From a checkpoint of a small image diffusion model: norm layernorm.
Rows from block 3 of a small image diffusion model, named by matrix and row number. Rows with one number within an expert belong to one neuron, the router's apart. Each number is 500 + 25 x the weight over its row's rms, rounded and kept within 0 to 999. All counts start at 0. Numbers have three digits each. After the name is the row's rms in percent of the matrix's.
Before each expert's rows are labels from the 100 images, of 14848 (inputs lightly noised), where the router gives the expert most weight on average: "top examples" is what is common among them. Only what is clearly more common there than usual is listed. The data: microscope photos of single blood and bone marrow cells. In brackets: how many of the 100.
# router: slot weights (model.blocks.3.mlp.router.weight, 16x256, trained with AdamW), inputs 128-255
# up: expert up (model.blocks.3.mlp.up, 8x256x256), inputs 128-255
# down: expert down (model.blocks.3.mlp.down, 8x256x256, transposed), outputs 128-255

# expert 4
top examples: cell type: lymphocyte (40)
router.8 101:499480505518476524489515489497507521493509507466515478498512471505547501474545499540539492497451544513524457543517490487449476478493525484513494507486508476542484486473521500524502449535508525505511519521537533495502465504468472516476457499508497541517462491485553508451522470545497443506492500503494495506519505548521477513478529504499475481443553575458466547524466477530480501489491
router.9 089:532500537491473532515513476527465500499543479509532481449495474514572483513518550529536475512462467537495483484498461482519472459478506505525456504525493491542511451532480467538536547521460503506520504506498522522518445492512497503475514448519485499493477517522518492517521457514463508492503461480526521543524450483505499495466541504455501467484478514477521467519476503497495541499497
up.2 142:524487506518508537489533471496462489469505491485519480511533471486468497500514547493528494476458485522497473495529453487462534531489473486507477452524521524520520502498509507472474488503508484436518473517486531483489493484543484470477503479497496513519456548500521542494441529495496510479496515515479496478509458485496505504516534514508521537487486502529463508469479509523512524529477
down.2 133:446534544472480495460453514542522498519509483495491481558503516457536452500474535528476525524553498469489492516491536520508467484517495499493515494488486495492498529518519490465501480517477532513428534482481471489529511516506518507493521515490494475465514506490484496536488489500482474464466498448446509542468506515528488463468504533479527475488464498477506491502546498503476469476538
up.4 140:515476482524496495487483498503448506488457499474509445528529505540498468534498489471503526511461547526488484522504499530475541514508480494503452483471505491505475478510491507510530497491508554465499462477497563493520504507498499506515502505498491525510472518474468514466523539502518512512443560530487468487549508480471521510487552525469492488508469478509493505509497538501557434521463
down.4 144:453509508487472520501487523516513462493511510505518513495474528516481509507520504532545509508503448472531472509450527506515507474484512518480538506488514474544545503494508503481448521531497471529442519472465470462491506476528496486506492474499519487525528507533524531513457482492426497491538483505511521486462519481529484468481478481503517522482505476488497475501484510505490539496528
up.8 137:491489504478512457536492461480465528497511555469475516492513509485509506528459444527498569506510465512518478497493503536451516517474518504465509511470499513476492503513545491542449480506484493526521488497512484471470532471495447518538492476546510455533498520497472503499493524529499474518530538507482490497503483503487524504516484523525513545513507493496473540480543522496475466475465
down.8 120:511472466506486529469503525463490500475452486490515495520477485501503524498528521466503490467492470551506495475528462472523525484509530508544464464546490503489536536494465546430534530493519523464492515479485549485520487502485564481493504547454484543492525497453480506515504471468497518501481467499504470514481524439541500492483490464478491492499493476498515466512455490564507482535489
up.14 217:515506493448510506497459513525493522491497482503532451476496518445488508547466474484512511513543502524507535519497521511487475465500461519539483488519511508484465514515513489487495537534527463496500475515523508493496503537499495527557503432501505485503508476484485480522478514505528492529530528477476489480511506473542472503540491515494521530500488489541501521523495470539491500521496
down.14 181:501492500514479545512509501508503500500495513466497472477539515477489493533548493460517506484488492478539451485515494489492514507462505520540498443484499481502474506501512493483439491516491484546508487519476476505505456497497491477508455520496505505468491482506474511519537511511459500511493501532482498498492522509461526517521507493499480571508524507496492504507539520499497518515487
up.15 138:491510513482472483470522477452516466439465548499471505510546541487464530467527503492480493511493489463491492517477534526485543488523466502518551480501500496505483548531502505563431476481479494501525479474521506514511541449515549506530468447535464508515527484484458495503506530525499538483472534461509513511504530533528523497519495486467431494509476485500515514502506465524501511480511
down.15 136:517496489476533481519476519532508539531551481481506529465431484530531451536519496535500477497508526483508494478522487479534461512483483524487475527487492521512425459504489498467527496472485466504459520519454508493466483513458466517485489536472545543464468518507541486502517511458528489465518515524476464485510448481465491494514499507534550498530529506476506504513495511479519483491493
up.16 163:533473505476479508483473516486487504516499486470533537494526484472463530490487494487490519500500505557510498499497485481466528536514521503547441455526511537512506476468524485495500508455552513494513476516446517454451516519491471474477518506454464475517476543467457497493459509479494524546479520521484488477509517492527486521508515498575476498487492480556516520504484496501508471507489
down.16 157:458504524449515512478453501536522462528506486488474515491545470485520407479512503514526488478466513482514494489491537505512484496467483520497477480489528495489511509527525504520514459515456490474469530519474493547508467500492530473535532510492497504506509433478479533535536488525488444507508532479486516492495528500513496454496533535499534486524503497460470507481500523497477502487537
up.18 145:501501516476537517455511534515551430521508467520493507504477513516473518497517513483459510481472489506506484485489528504510537545524520495488553494560513514518469467479457521507553487448502507494482518496479492455538533469538522544513461488471484471512501519513517501493470498453474495510464526462491528509473508452481513536511507511480471482527518509511507468487526549512489508505477
down.18 138:502494481471484494551477522448470579508463495513496510549518521506526520492451503520525464518519502500479503522540462541481517534459472521487528502439504485456497480458499481473444490514535510514504480500514512514475502523499479463448510500512532546487505503492478500506476491493469518531528484545507490504502555511480447478511535499471523478509513509476467518522496453462522483490502
up.19 153:494471496499456500504469523519533502470484458485488472445525554479511482515495510506457531486495493500538503484540481458487495521516493505559495535475487517495446541495506478501477472503476503494460525523486509513506458514484446531507465464494559506474487554480478562478533454484509530511467519505478473529529515506508504499567493529514512529507499510506476473484504508477530507492516
down.19 151:537510506505510480537482526470554479503494495465469526534484451503488515501519526480582518489533512471461501483494478529475492521490530485507509447518494469513497469474497511530505541460505487454483459516488514518476529493526521476507548500475527521491511509452482469480471529492509491501493483498501512504494491477506533535506500473512511488508512464533479526540501521497530493457463
up.23 130:496471515442494527504534463477442495514510483498511494541508471488510521482491496437495491499496496526484506509459497518550498506465489491479451482527496531482496464520478480527488528495496495549501454527530466535541487485507511515501507477454515516509526485514497494520503476490508525484502517442487499507486488523500528526461542453528477489494509475534473459544506520521508520471542
down.23 133:513490470535467466518481517501519503483509528511492495501525517546473492499483535530493522528508515492516497490551505533498510522484469453551518453504468480484472531490504499475510478495518503459534545437500532486486496493466533500484506491490522491521480481506503499487476530511519486547514477511471514515522467531461497497512526521479531479486474495520534518475536482482460473501505
up.27 156:491516564498515478493485486545471462505458486493501468506560543514461456500502565521513517545528485489511477469506486546508478552535470492497497485532524523529551476509524478462512514488486521493504476490516453470457505498492483456538516493479523487505482504491461545502486470488470481479526489536447490468501491479464500478481520490494526513528457510496496507471515584510502479543470
down.27 144:505496495430455493530522504516495478534489511503507484503490473521544541495511467522484451466518503466498534496507466495485484468514502516494458531452461491482482507516493519472515496466494494511508527529501509481516470503511497514473515487517528533481494487484489498483457519500545520545451522483501535523509503540468497527479501517552502527489486487500479515502524444502516538497504
up.29 124:475473540478478510486493475497471495525496522519486528485495532505516542552452550530512457460511498484496475505485536503528517526471581468498495521445522501495484488476512497466561488510505461511483481514499541489511490497498532525465487465506507501480507521524483506531488467494526525498476527488525524502489489500512465495516493523500503466521493484524501492524499505468452507471493
down.29 140:516493492510515494475482524486533541471472458487513500513519526509449509492495486469543475534482553548527538497516499520465492492506460507494499473516514478525443471528493526507485512533491514531494530496494499495507504499500520480508501540467516520509493463509499501494448486485521488485510535505519506512487549499544457480512488495498522484505483497470498476545499480516514515515509
up.31 139:472499521446445500483500514510464533509490558533449505513510499473538508480488456488468514478504476500509502476481494520488557525487521507515501519530526524483484505521502507493521506538497518539490480497483537482452490484455534456511522493463497503505535473505453470492517540509497523498505481486498460436526532505495481481529532479519500475455465429503493464473551498521474488510455
down.31 137:532481444504545481493479482528530461526480422450523509495504497481470497522461501468504517546501513506524490486493468488517467492508524515533487458487482480520491506505488492499459498497512499490549489505507484507522488556463469538514491493538471468523487493490542526484535553483498468509481486503483488535488510523506495496455463517503460500502509499484503519506459524474522540449515

# expert 5
top examples: cell type: eosinophil (85)
router.10 139:546479490473554490532555472483496498499503446485534525524502490494542472464529509499503453497506541517503478504504493464500506513492493485517509506493480520518512447516500481481514474510514498501465487538493492507500469498466525518509488514489438496472511513496475491556455494480486512481463526492494497473470493459520496495487551533507468484547502496499494496502512526490568456441476
router.11 091:512504525430475472527513521555491541565508533482505462514530466491516505491489518526519530460485489536463476483481497483479482505505511511501485448474483492486462502470538469468476471485461483538477552485481516507470472480512470509474526499541487491509505502482507488458466468504464497523504479469474488505501530531511489473512522533495527480508491503489453474544526499517494478497466
up.0 127:540552478492528489493533529498530521464478509483461495504523505482533504501492492494464500486494510507506472488530470491455496553508501499507500456513541517465535506510526495519434514446520495510522492500506489486500482483523474513485498487524469501449528530476449491508510485514489500520525505451498549472524508497521513497516520511472505541508485496544504503493520474489494446487492
down.0 130:461465494482500491517456482523462494509486481531472516509500479491476495526483490519536535520496512502545518523462554457551537489482499526453529551467479512541468494501490508429540495539453469506469525483490520519490512538465514501543519518463514498520468475507517522513490523465482495488512532530523453565492504458488524485481488518513490480499513498487478505554495511518508509464512
up.1 123:537527512545469466516502514509536508520479511509506495501521516521469489524520471483471491525483518491498509498455532491463496519480488530508494503481502485502511532474500529493517521499515489499531525468489477518491494475490491517497492493515494521492479524492515540415530479534487453532498508492500521483478494497510454543486486522549504496502504494477539510546488495513476539508488
down.1 112:436463470495496492484497475488502520480493544501470510515481466488511531504488490505501527501522488510533512494495489528532520505491506471504520481492531514484490430505526493490483503499453506446467488491483554498502498509529545493499482503493506459517510457510482492565488509480509568496510515508519484552527510495471541457516508464459500538490504501541474461485500518524514454502516
up.2 150:495551523499525546447438492466491505489518468498481535479527541513487479505495497471527484471498518508547502520499540477496520444530484501477503504503515497557530516476457548520511477517573504474521535486539506522511529519472485465480450516541468496538514482516510526526550503539531491498487489537499535472513510519501500494495512494487504514458535500497557549487485504499479523521503
down.2 150:503461474520475492477485510571519527485478532501485439487470477518527537488517514535493508524477482543498497513497456485480467497509522525494507516521472545480500521547488479474515527526494517506501452494481536514547467485473531535471545498482512519497504512452498524538503518483549474462511455509491513537480467529487513457496474542450475499521475519495479487516493512478464495495518
up.7 136:525462488482490497499481473467484522505517469495506500495561470472499535490545517475476519505505498501480526469492482541532464515500487483470461470451458510476513550511530481500486511541486498515515558570469519502513511470491513522501505527510493462537501504523517518456533468497505478551524477509457502496511537522490516522478461514499520492499509461503477501495507486499506498529514
down.7 150:472576530538491489465526526496529458518507573471484468511479557524457490503496499532533471494504510499481488525528472513521508462495512496444510551529516487498478462484438498523508475523526480486467475463512518491517506494504509530485516502494516537459474476476499465510471464502503499502467517506549483486479489503476491478515529505511482509484496559469524492499487491463489538536511
up.9 125:521497511474435503517509521472490509470506533494504518491463447493499473499522531529472515518562488443509525490486487519484496528507487474540466489512546496538481467521529480462484521537494523496521476468522486494477529544512508497501485475537512460492505508522518513518504492447474542497463507529510517553505530532501559484516519509545493480510523478495503499494505438573495492476463
down.9 125:515504490483553470495482503495530527523482498503548495513516540496503491496490485490535509465472468531475518511511519489515501487516514502446500498495460526487522559481478538528515510491512485537502508485488553529550458470518476501501478495499504504518483491485491501509479564525516473481565519492444497466489475484498498523510475492446501476505493534498477494483506556450491479537511
up.11 164:503492497456529444521589486500502499500521470522464557519481464472498470480550481532479438506510501478509509547521523506506489517494479513508546507465464503492492491501498475462512499487475482499449500497475493535510486491500523524511511507531448509458532509443474493543464515447511507480479529507514514471473490461555520485472512540510478527531501496529472500504554497505502444483529
down.11 174:468495477531495528466485486512472490518486467507466456495521478500510523521483565493466507529529502536499438435457474482482525469474507483511513496488532509478536508501491501493462486522505497503509514492455545515453481527515487497482460521470510480485512487478517531546478464516490516511482469511507511538509524498484457510546532532458491473483516549471518509490496529528494516518429
up.13 141:515458475479502504531502532537515483529486434493511543520492509510485505522473499517494509516531523523519507494479436500533463517541500521504507492499525520491517505491523464487487467488518521517479492452469513490460505494539510548482504492524510479492482507483484498453506494528484470481458481432458503550511522508474490504520478517493502490455558492502522490505499509486467469488485
down.13 145:489508469506498494484539535505524511487495519485530481521500470484468516535536489509506555481493481499499496509517509505509535525481531451501527459546486512538509490472486552546518544523437500501491495544546512474495516523495531452525509507431478494490489516548534512533457529463514475515495521500501513525476497491483487538453486462501491515534486465484511534500490504496517498530513
up.14 136:468509498525479465501478521500472447509498536488553513485533502513472499486489499499475557495475458519475515475497504443496515484464511489511498481539504472475497533520540510488549520502458525511483475513448474532506486519549500504457533505494485535453479518511486487493527477516508503487525487538502530524494524537519506493489475475494538529455493480481514489457528521463535517514477
down.14 135:545514469510526552478520493508518511510458460535473485484478507455499503535542499477541498458511510469515503514479493541499527507516470508474496487477501532550478463497482523507456483531475484482500496500516533486534514459474547506530510509495510471532512495456516522495478513514460442482439504472497500463502510498480490498502498500492486464482542477500485494535484466532467478511502
up.16 129:504541503466499503491469545483486491507513502464493511483494530533494464503509502494516474482534502461493517525522567548499524500474496477521487493474503487505507435536507528547475497513494516517495479489470502519486467467468525534529518476469464490489477500520455470521484524518504536512471505499518521488492507502496532475541543492554503494554472466501505528430533506532480508495481
down.16 140:467504511539505499461526465534527484470493489502510509526492532488470502501485528552513506505500494513481516476479480488513420511503473517461532507522502535519478541486480484448553517542480492478464518551533495509476504489503513532439490501483530524521502491462539507470517510509438481507500490538486508499491506541493445520513486492467522493474519524522501524498494472510539480521478
up.17 137:490491557547506474495469482513482520481486479554519516520513496528521506495480516520527487483514485496464497523458543539511502553521489518508482514527502549488457519494500445546513509504500551508499504485538507494516490458493502537506467504471479520559494475500484511508536511493524503523493546463537495540506519499485505523461513502528534524452531460506520536466510494500453512514495
down.17 125:518492439502463527490533499493479497538494529467501505482529465488467521519514468482514513519453498489544489486558472480455516474476531473525500489502513465501539509507501521474518502464487464487513501477489535532490521576468482489488539457491541480485511520497512460488484534479501515471504481521465523475522523520492498529497491493472483495517499484497500467499514537519510514480487
up.19 145:515502526550498523492464509519510501508537527530477461461497510500519481485496490490500466492491518520514463500527446479479484478507473487482451538546501461524492494527471555519485502490517553476506456482495522502486502530523481503506545518471475472557504486520506513493526469549478496496531483460498506506507530522450493474469485482473487468480497481485556499487473505482519523501490
down.19 144:469504492490482472481471478526523499485475501481499497514493531511464485494501526523520512505447531467498509525545522545540508510509532500503509486481519507500475501500502515509532474498458499500508505511492510499527541495478487526484505496512497523452475488457504507451512547470516492467519523563485523507486463547511473498534463474539519493520552502541472538471487490533471506525494
up.20 112:527531505500508500484534490488487511493491490536506544513506477497500484495511514492478503472516503492491550462506490467503458537555480510490563491483507526518517506474474511508518484490492512444508493487432491522517482511517510540451552503485468521503483555484494499528476512479495492505527458451535485487452495436563478488475502518509502497498539451488505469477466534481528476492532
down.20 104:483496456554511484528494454523518485516527563456480513525458469473480489517434497494533484512476484483522457525498486537523549429459520480555469466539471480491500540504519492448487507526470507511517497514549446481504518499533517490530481498543505526493483453514513473495496517529528496522490530500491482490524510508461520528526512467511490508503482573458480520549474455506464524512496

# expert 6
top examples: smear: peripheral blood (90); cell type: platelet (55)
router.12 104:495499492476518485465547508482520469533494519442462492498507462505467491503503521539551522493452518497520496512467496492519486518525537505527478488499486504505520508502494477517476487510464510477535507490450519537490463511536497513540496499492456475505473529499528510465482548462473491472486470490493525536528529485518517527473497446515478424524529500515530503497490518509476517497524
router.13 096:529483507467463511482480487498468508463480499472484462509553462485503501485540524530525536517469441485519508510483483464531502530478517509549510477512483523543502448467518496478484485529471521484491546475474517508513465522511507500501501499478484500498515556471513467452524528478476480491505458520494479513517531517507456516450515448484479466494566528514514504527516452463471499518481
up.0 131:533510538505490505514522492500507477490501507505485511474527479506522506432474513462476518499471482527483486496505496516486526506503537502513518524471512531490515447506455528530511478483494478531514494497515498494529486454527531476469450495543540457466502555542469468474511499508499505527477516474518516490495518527471477520467469476493451506490466487510508487512474514515515488491497
down.0 124:462481445471539508480486514523501537480503508508461490503464514472476502542507503532468480514479520445535552493466519497519469503501455456466553489500520471485517520492525494469545506531497491469516523483529509489470512547457526498495515486478467528562488449462527492525502565470506482499501503465474482522485507528485491479513509512516488503529522502482473477503510474504497509492511
up.1 127:508493495469525459537526535517533543490487498533515502517493472462506518530500522470506518474530494478434486508491510516476521530477509512487486521488512476526515496483537504484464511468475474551464509483501514473449499473510471554454506515525517500480521506489523478483538495499507539499465548480444499506488535489525549469527518518475551509553512502526471499538505477513506473490504
down.1 123:458471491538496512500501481530487530510482558516498497467479510514527483507490511505513510495469510515566506491500489494503506466509477494515499458539510550498490563487504449490502502531449509481500505513507523522569484537485555458493496461509463505518481462488540516512482519516511472467482443448515485499502470511460485515507482473483499536479492521503444480530489508531455523496485
up.2 134:550539516517543495511493464508488559546488533535536527485457500470538502534489487514513485492471493476499516501491508519485516484518484501519478519479456506524493512503468499513520483509482499556478527493496502538502530463488504463464494461495514497475525506494504463451547516505514537505443530483485539524507512458514473483502526510475499513456468482474482507530480542504510524458488
down.2 124:498461446458437464493490460477477475473481474511473486534525495487499512515489471512520516491496510495531521516524470453462515523487489429502497497491472504462515496500522488512501512468539517497573458533502531474478467567477468539535496507505522478472482507500537515520454511471523497492530478502513470477471515516485500496525497504521492462550477483499497512469500489522499483503466
up.3 121:484470499495504491527532470480513486509534500511440532505508474532477517500529495552470500429468490467511505453484506531493517541467480501500495513509492488503520510486503522549497497509510516480505548485452537511512509544502572498521522490497471479499488562514512526505545495498489499524475496505524464491468471524522526490496478479542479552483490522496552533520537493545496474530518
down.3 121:494537504530499527485462493519492483502450500469537483516523530501531470488481477469493520518548508478475490539540516541537506481514500500488555513500462486482461498546501466462494483493478481507486481525526440462483494479536445529498487512547536523474512484491497501481504494524497491481521530482510473494500457519483482511498536551544504471523495479467451457467500481510489475459457
up.4 133:477492514498524503571529528525525541514485543532467501504482522526482503537484464520541492474518473509501529511494501479475506461521555488498471525518510518524531512506502480492500530505518471517517475571506513526506532477546479502490458473458506540460513470510457553490495428510536509483517457471496483492494503488500517524463511533477511464481493493514529499520513505482552510462511
down.4 147:468466495515466437506490491474530516505514496470520497467515443521512516518511526445478542490490508513480484491531483488502497523464516454520508467490476476488496518511499527514505482494488526531498501497468500454478532532472508499483505496491512508519494541490552479542472479503480490498494515511498468495528508510496488527529490489471488504526467526495481467481464468504450521508489
up.5 129:499527475495491526505470449500475480523515509506507456505492493493427477513487548526503448511461508500523482457483512482474527495496534485482500503502489518511515504548506482511509480539508521465453463517460504467472483555515487481530526498469479499486501502506483529473510469480505519497544493521496506492491482493473516467493542497453546476521474506546514503484531489517446537514505
down.5 140:494482484485503491482462544507536533452471517486502512515484473480525531483475500487531481507529518509494477525523466501507521500510489508518537492526527492457489496501495527448501506466521517544509495501487512518487482481545469494477513534514522534519513495495511522518505529524515525495529516503445514493480513512457477518532481507490482521508506507479488495510473499467509497475456
up.6 125:492506490504453467504547443537469515490476507512521491491510481507509510476528498503465543491483454499452489519526544527477502537516447472506515483481462510502496532521491493499474486506485527503531481465494458469501491496508535513526521539529484488510502487506483470515470466513450502524504509468500486501503530509489527509515457527502498483516493539486535510523526450481488537483455
down.6 128:505472527520472525509451568470470509555552497499492505514549529512493507507507531501511471474518509472526494498479502516495519509494533487527486497500499516516491479491501500504548440488503480484497524534512513549479495466494491524510456497465515530481514499496497495499514525484511500501508515517526454490472524508472446506517558480519496467515497469514477509463496546526491474519489
up.7 113:517464542471467531509527464515526498515503481492487513513499490495504517494525519472518475488480516518524539504492538498502439457467487451459511520525475518470463513517462503545456448517522516512462500500471468516523512477499499523482520494539492520510512490454485489466531433520547529521498455510490519467516518472463474474512524512524511531488529493504505511487446510476522512498474
down.7 106:477533438532513451475508541488490531494460506493494493530493524507478507515526482541459494549508504502503489509479469523512549544467491524487492487481523493478510460474547514501520579491488455507531501521518524502503463502461510509514491515515520493490484460520496502521503546505491516492488506472488478518467493535518530461487487521524443521510496527500465509540510509543469498473502
up.8 132:530527479511532506495528547469540464521497507497500497492548482508533488485492495453518457496485479481484529477537483476466486492508512503509453469509504499503499461488505522517518523498507493503519484494539486512530481512513499496506506509498480469522526486506498455525511517476498505495498480541497502505505471518505471477456520541536452516450480485538529504493505500497556467487467
down.8 139:481478489502492497513462455539481524490462458493545538478486485503489466494489477551493505465464532522522522516469520467512525504521466491465525517506542565484507530509502485497523463503452524516499471544480503533531514489498511470477481510475517508529502474516535505508473480518503469478505491474474477492479542505491518520543490466505496513510490502451479491543488517500484517510512
up.9 095:475476499498540514549496492499534500495514499563534523517554485522460530491520491550483485513517482463459497494508523488503510464512501516539564468495464491488535506485481475501485491531563485512506536521510476487492496509504462466505479472531504553520468498499531479454476494509557484453490485487491483509505515490513530489533506521530502456531511539536472438483503481491467490469489
down.9 114:508504508474463537457498512484481547516478471470486507493471486480506489522446492488488505510485486526522485512486517519480475518470522480478497534469565508488443487506514504501497500510403507492494501480491512532486507481485549503504524497497492439493512491516468495496512458474447540564511529545510499474481508486495475488512514458496475544481478507463487550511521513542488501501511
up.10 130:546473466464496523459513530481471487489462522509520470506502481525496504537536525518450563484512481560521475488500516488497472524493491455487470489490511520459474522520523524524499467491501489511514475495488489462453513501485465474490477480483513464524501510455519450490502493482501483497497491501563483500505520536465471539511504459440498499519495512465507481510484507535481514537455
down.10 137:453487478517524469524549468480488498504489500465505518482528500481535444466497509515489480507499506501532511441487468476480530528514450541494529473516497515515515495511470521491517492518502474523541512510477508509475455556540492535513529522532488491493442500498486498542506539500525530510511502479448554531481479539519498491524515508562493535461483476523504506487501533491469493469517
up.11 132:449500522452536485512500490505505486506493504535509508475459534495490502509516502464529492486562481504532515467500505488484524481478476472506476488491530525522472481535502506534501528495471465531516521552498471469480520519530467517507512479494546488462501505532478526507521495508534495494569496477497448514472511492501499525523484520513481511487508475545533483533497485524543461515452
down.11 126:501486485495487481464478524514494486461500478495482512473533450509512454500529527539497543528453529511464472513489551431506451523521496514483496526526472527508478540460482505523491513503513546496497482480483523498490474494489515473490513489505494540505509499468524481542494493490483509511478472498476526489523532489488481473467507455510508500524501501484488500489521545511470542493528

# expert 7
top examples: cell type: segmented neutrophil (42)
router.14 087:479531510501491518552495473546534501511509493575546494512492526472525502497483487458485487486491531514533468499496509492484522486501498425562520476463493514489524478525491496502498474495493446456470477536518513517511494492481473496481489486464528465538490512519509530480441456496484505492526525501533474481523482492500509520494534508496514486488490506470511473501460491506557507461466
router.15 103:483504513501461513518529518527441530498529551415446518469532516515551519515520492503529481489500516521507504512520494481514491520509524516530474507516462509522479545530502513517466522474498535489502526480538529516505493491467488506454526478501511493476471463512513496507537522498485482486462499477511519549510479511528479532512490481520454469493508509478514549516477475548494498492472
up.0 125:473511519506445531514428497477490516486454480491540526478501544539475505477469531474527524475520501525502529470510471466473506455453551475523520513481518481526448520503477537503521523470522487465493516457449531527534506539507503502483506499467544485513525495468495487491549481508490488507547510509481519544497517491493502496505493485488490496477512526498493528516504518477461530507482
down.0 130:525489470485505512512550517492505482523504483511472469484535497505520483504488525501504515475480516493518513463498504522476517513546459507459482492505446509539486502487474509473492475510474515509496507526504488481489490547477522511522499453506488499555512515509540515530460548508494471481499481451454531501549495512496449525445461533473460538485467453525483530527502461511492491463532
up.2 157:510506547484512519466515504522508483489509491487496530496537563517529520450507512512508506512507506487503517447517534501506460529529489472463536489554526505556489520515461505514507507495509524500491480486495517475482512481480516486473499522508510495490488514491523479501489505498522491515541509471488518469481547492501491528547488528517486496451518499461505486520517552474525497452521
down.2 150:497495457565518517488490524470471468449486501449536516519515524485504511507455500486469508522553462534516520535486482507502490463475520539444480528506536479479475485440530452451491491558511482510523503477483519504523480449490500544490480515533507516483503475515473505531539515501491487518509480515470485548530541493490488512494495525484502459521525506479515490486512489514505531507481
up.3 128:517531519526508478474490497455486529527502492506512515499517520491511528531518496512504479472478488495523531451502508479521519522533482512508425475499486519486507541456483495507507473469539557478511457487465496509511522497541455469485519488481480496492528492489508453514505531496532470544450451537501470464483501522474489476498529436465515519508492466495495483484497490463500498495503
down.3 133:458506516496480524482489542459490472494499527500515539481490460498514495527499569505472523478472520504458530534491506496468497473469470494446504529477504444524473452527518492488512456508479490543515521484465492514481513490492462500486505549526527483511501508508474485489498444486443475453514506516521527498503463474539488506504484554518529533506477538524486508489496497488468501515532
up.5 152:465474530536487441485465499483481525485490514466480513490510545504478511469530511486505512507470464503508520500480476503474471508532508504558465545487541483499479492483489514508558491505481521514472524500498531492534516510501512508497513467483468487468469512524509492478566490448501492547497514517535485538493526492480513488487533473534499485466517463493518485474483484463507505509543
down.5 151:497460528481515551501462459512524492510494513510496469486493490495507454539506528543509470507509517535515465483520512536535529474476469517470520508491487466512497470487514473531470466496519516484496536496495486488490465509555487501506451534489529495477526510489519495530484475494508511477513501544477536464498477530527469514484577515447521484522488549515497485515511525521493492499513
up.7 122:508499519511499504486457494537478488479520544460466498527527508467478500551498498510462494476511492500531519509539516497481471499499483466504497525471537508453504549490423525539541512474510535493485487494504526472502503504518532477501490565471523522520521476479497489506518471502528506514519493504526499479497487520492507498498486502497487516475467466448487514456492478480485429493498
down.7 128:522513460452493524520548494457543494482511478530524479492496509481468512506538503449499480527488523501488514493498455467506509495465461507467494522517466532532506496491508457446454536512474467560504487508518539520489512493519476456530524496507482509481526467492505494500513499538484474449525501490511512468508498523526501487547494497518521481504525535510492503512493478506526544513509
up.11 132:544503482490513493564507527462514504510511529480511500497476522451492479577453498555494535529497511539493534542503515503534466481510492528503503502475502526467486527483546483507481520488508486499486553554478457494511501519537467529481486486539488524469489499500446496444496491528475516515476533450442484493551509456515495461510460502486534523515496510522499461460516461507514493487466
down.11 132:482489449490531494476478513518493506496508490467503501511498481459493512470537431470513484487502523465523481493518466487473511521494527461509516496558506463524492463545481504477533487496489482509478490485541567482481465517496528473540549483508487470530502508510497532488526528467495471539471487511543529536446515513494501521511527490517472513490496474518473511524505534491517512517491
up.12 154:506503473457517536514507492505480500526531503493525519496502552519477513500498505525499490521504534511474493503498476482524510520507470499495502464527480515508519479467509497486508497483497508455440539531528536506540464442466535453474506521548457547520441495474462490527530507527474504496476498487501510501524488502507465525479536500535484466485527500536518472520520457472511533502523
down.12 151:503518557524479516482507513518510462506514533499520444444523471527456519489512546468473511510525497523540465513556460498501504485493484510462498552557447526529511498505561496479521526487527472494534550545492476519495513493531512484513481493470517486481540517474512515488499492488500477486494464473513488503513457532485520516487476494465475513470507546490511541506519504496514515478487
up.13 134:486514501526528500537511547522525503472484542524509510457502455503511525512521496488473480477488490452509479552529511490500453481500525471503505529506500474534486519539527468503471509484525530508534493509515527485489503471516512538544470496541514508504511517519466456493511454506492512513454490518492462476507446503482466511521496493533530500508526472491496504484497545491480483496479
down.13 134:507488496501478478481473497515526508562496465504527476484507509503508482502490460489538497534523522510481519449503498473494555514459489535515539533487488521518494497505508517519558508552500480504473484498512476477503522524498508483483563487523475486502496507519486514567475517531498497528499498498519486494520554501487517509477525508447456485502483514494496516528481481496486466518523
up.18 151:540494491472515477520512470462512510505506509494494514504511482487471507506504493508542473468477514519511494527500449476500479498583472576533449518509474533490516502522484503484529539464492464450518498476470512484492515505553496499489511531535469475530483530510508497542438472481544473481530522479486469495514519449477521489487483502510502507512492508559532473517476480462510480498534
down.18 154:499521492543537506492514511524481503486502481479524535493488479496504489528494527498511496471538508512518487500501503483501493508493509483467529509494471497599458500476501511499518505499491538489450534520492477543460440491508555511486449528499501521502530506524532506526524483540495473514538476470514533532501486503475481530485512476504486490458498463522529522473524521475491481544506
up.19 148:489522479453508481476540502486518510542497502499494550524502541532498538485513472511493515550480503490488526489514485552488545477514512519501502540547481517516464489519484543485506507523525509514504548497480427504493502502492543505526462483523497507493478554526514496484511501528484519549521497522509511511481486477504524499473505541514466470501546511451542481483510473492504500431513
down.19 142:529512539520488528505481490499495465466499488521519458515495506506476525486466542454486501441498453509542475498526519466479494498496467510486503464504530523500514502508519470506538509502475461491471480561485513496513527478503500470477529491455518467492515486472507513497461525500494514481482477466482521513522536512512497512535452452502548496468451506488477496493550529495512503529473
up.20 159:522493462500544489483544536492521454487514487470479475518435471491497490504499512488504455496550492517498459539507480527502440454518523487492475505528454568525516468499524526496490544503498473474472494505450448509479507474513503532529493531523466491485529537501505507515431479539486490518516466463518489542464469450515479516463482493509501492523506518490553467473464476483529475492516
down.20 155:494510472507495467457493475484488539456527492498484500494489494492498500512531549531499525557476519541481528498506473447504509499491504485445477509487475478513493489541484478473510513499493482490475499515520497488520477489505488490477503505551550520453510497528523505493511527525524509481518533451535479534514487541473496481488458540524484467495491491515482510488514523539503566469500
up.21 141:520516506455474511508480488465537545523471512508471501500419496453496517517501514537497499526499482475473530513507466478513523499513499501521479477469518494455494491499521512520459539468485493470505519485569516508509504507538512470506510503507463495508459521487432496538532507499509514505503487466462508505479520494493534514503530493489497497494487489547503506482509461509522568530533
down.21 143:537476481522526513486540517492518461512492475475552482502532507499525506506530516503495542522509480520533495488505513519451487507503540470506526530511513524527472463477478462511519482544533493536506450513451476470504477499484508559479500475453499472486510488500513494517506538500505451522459520494474522524484512503513462503523486517520520464464493517498481489492510591523488481472497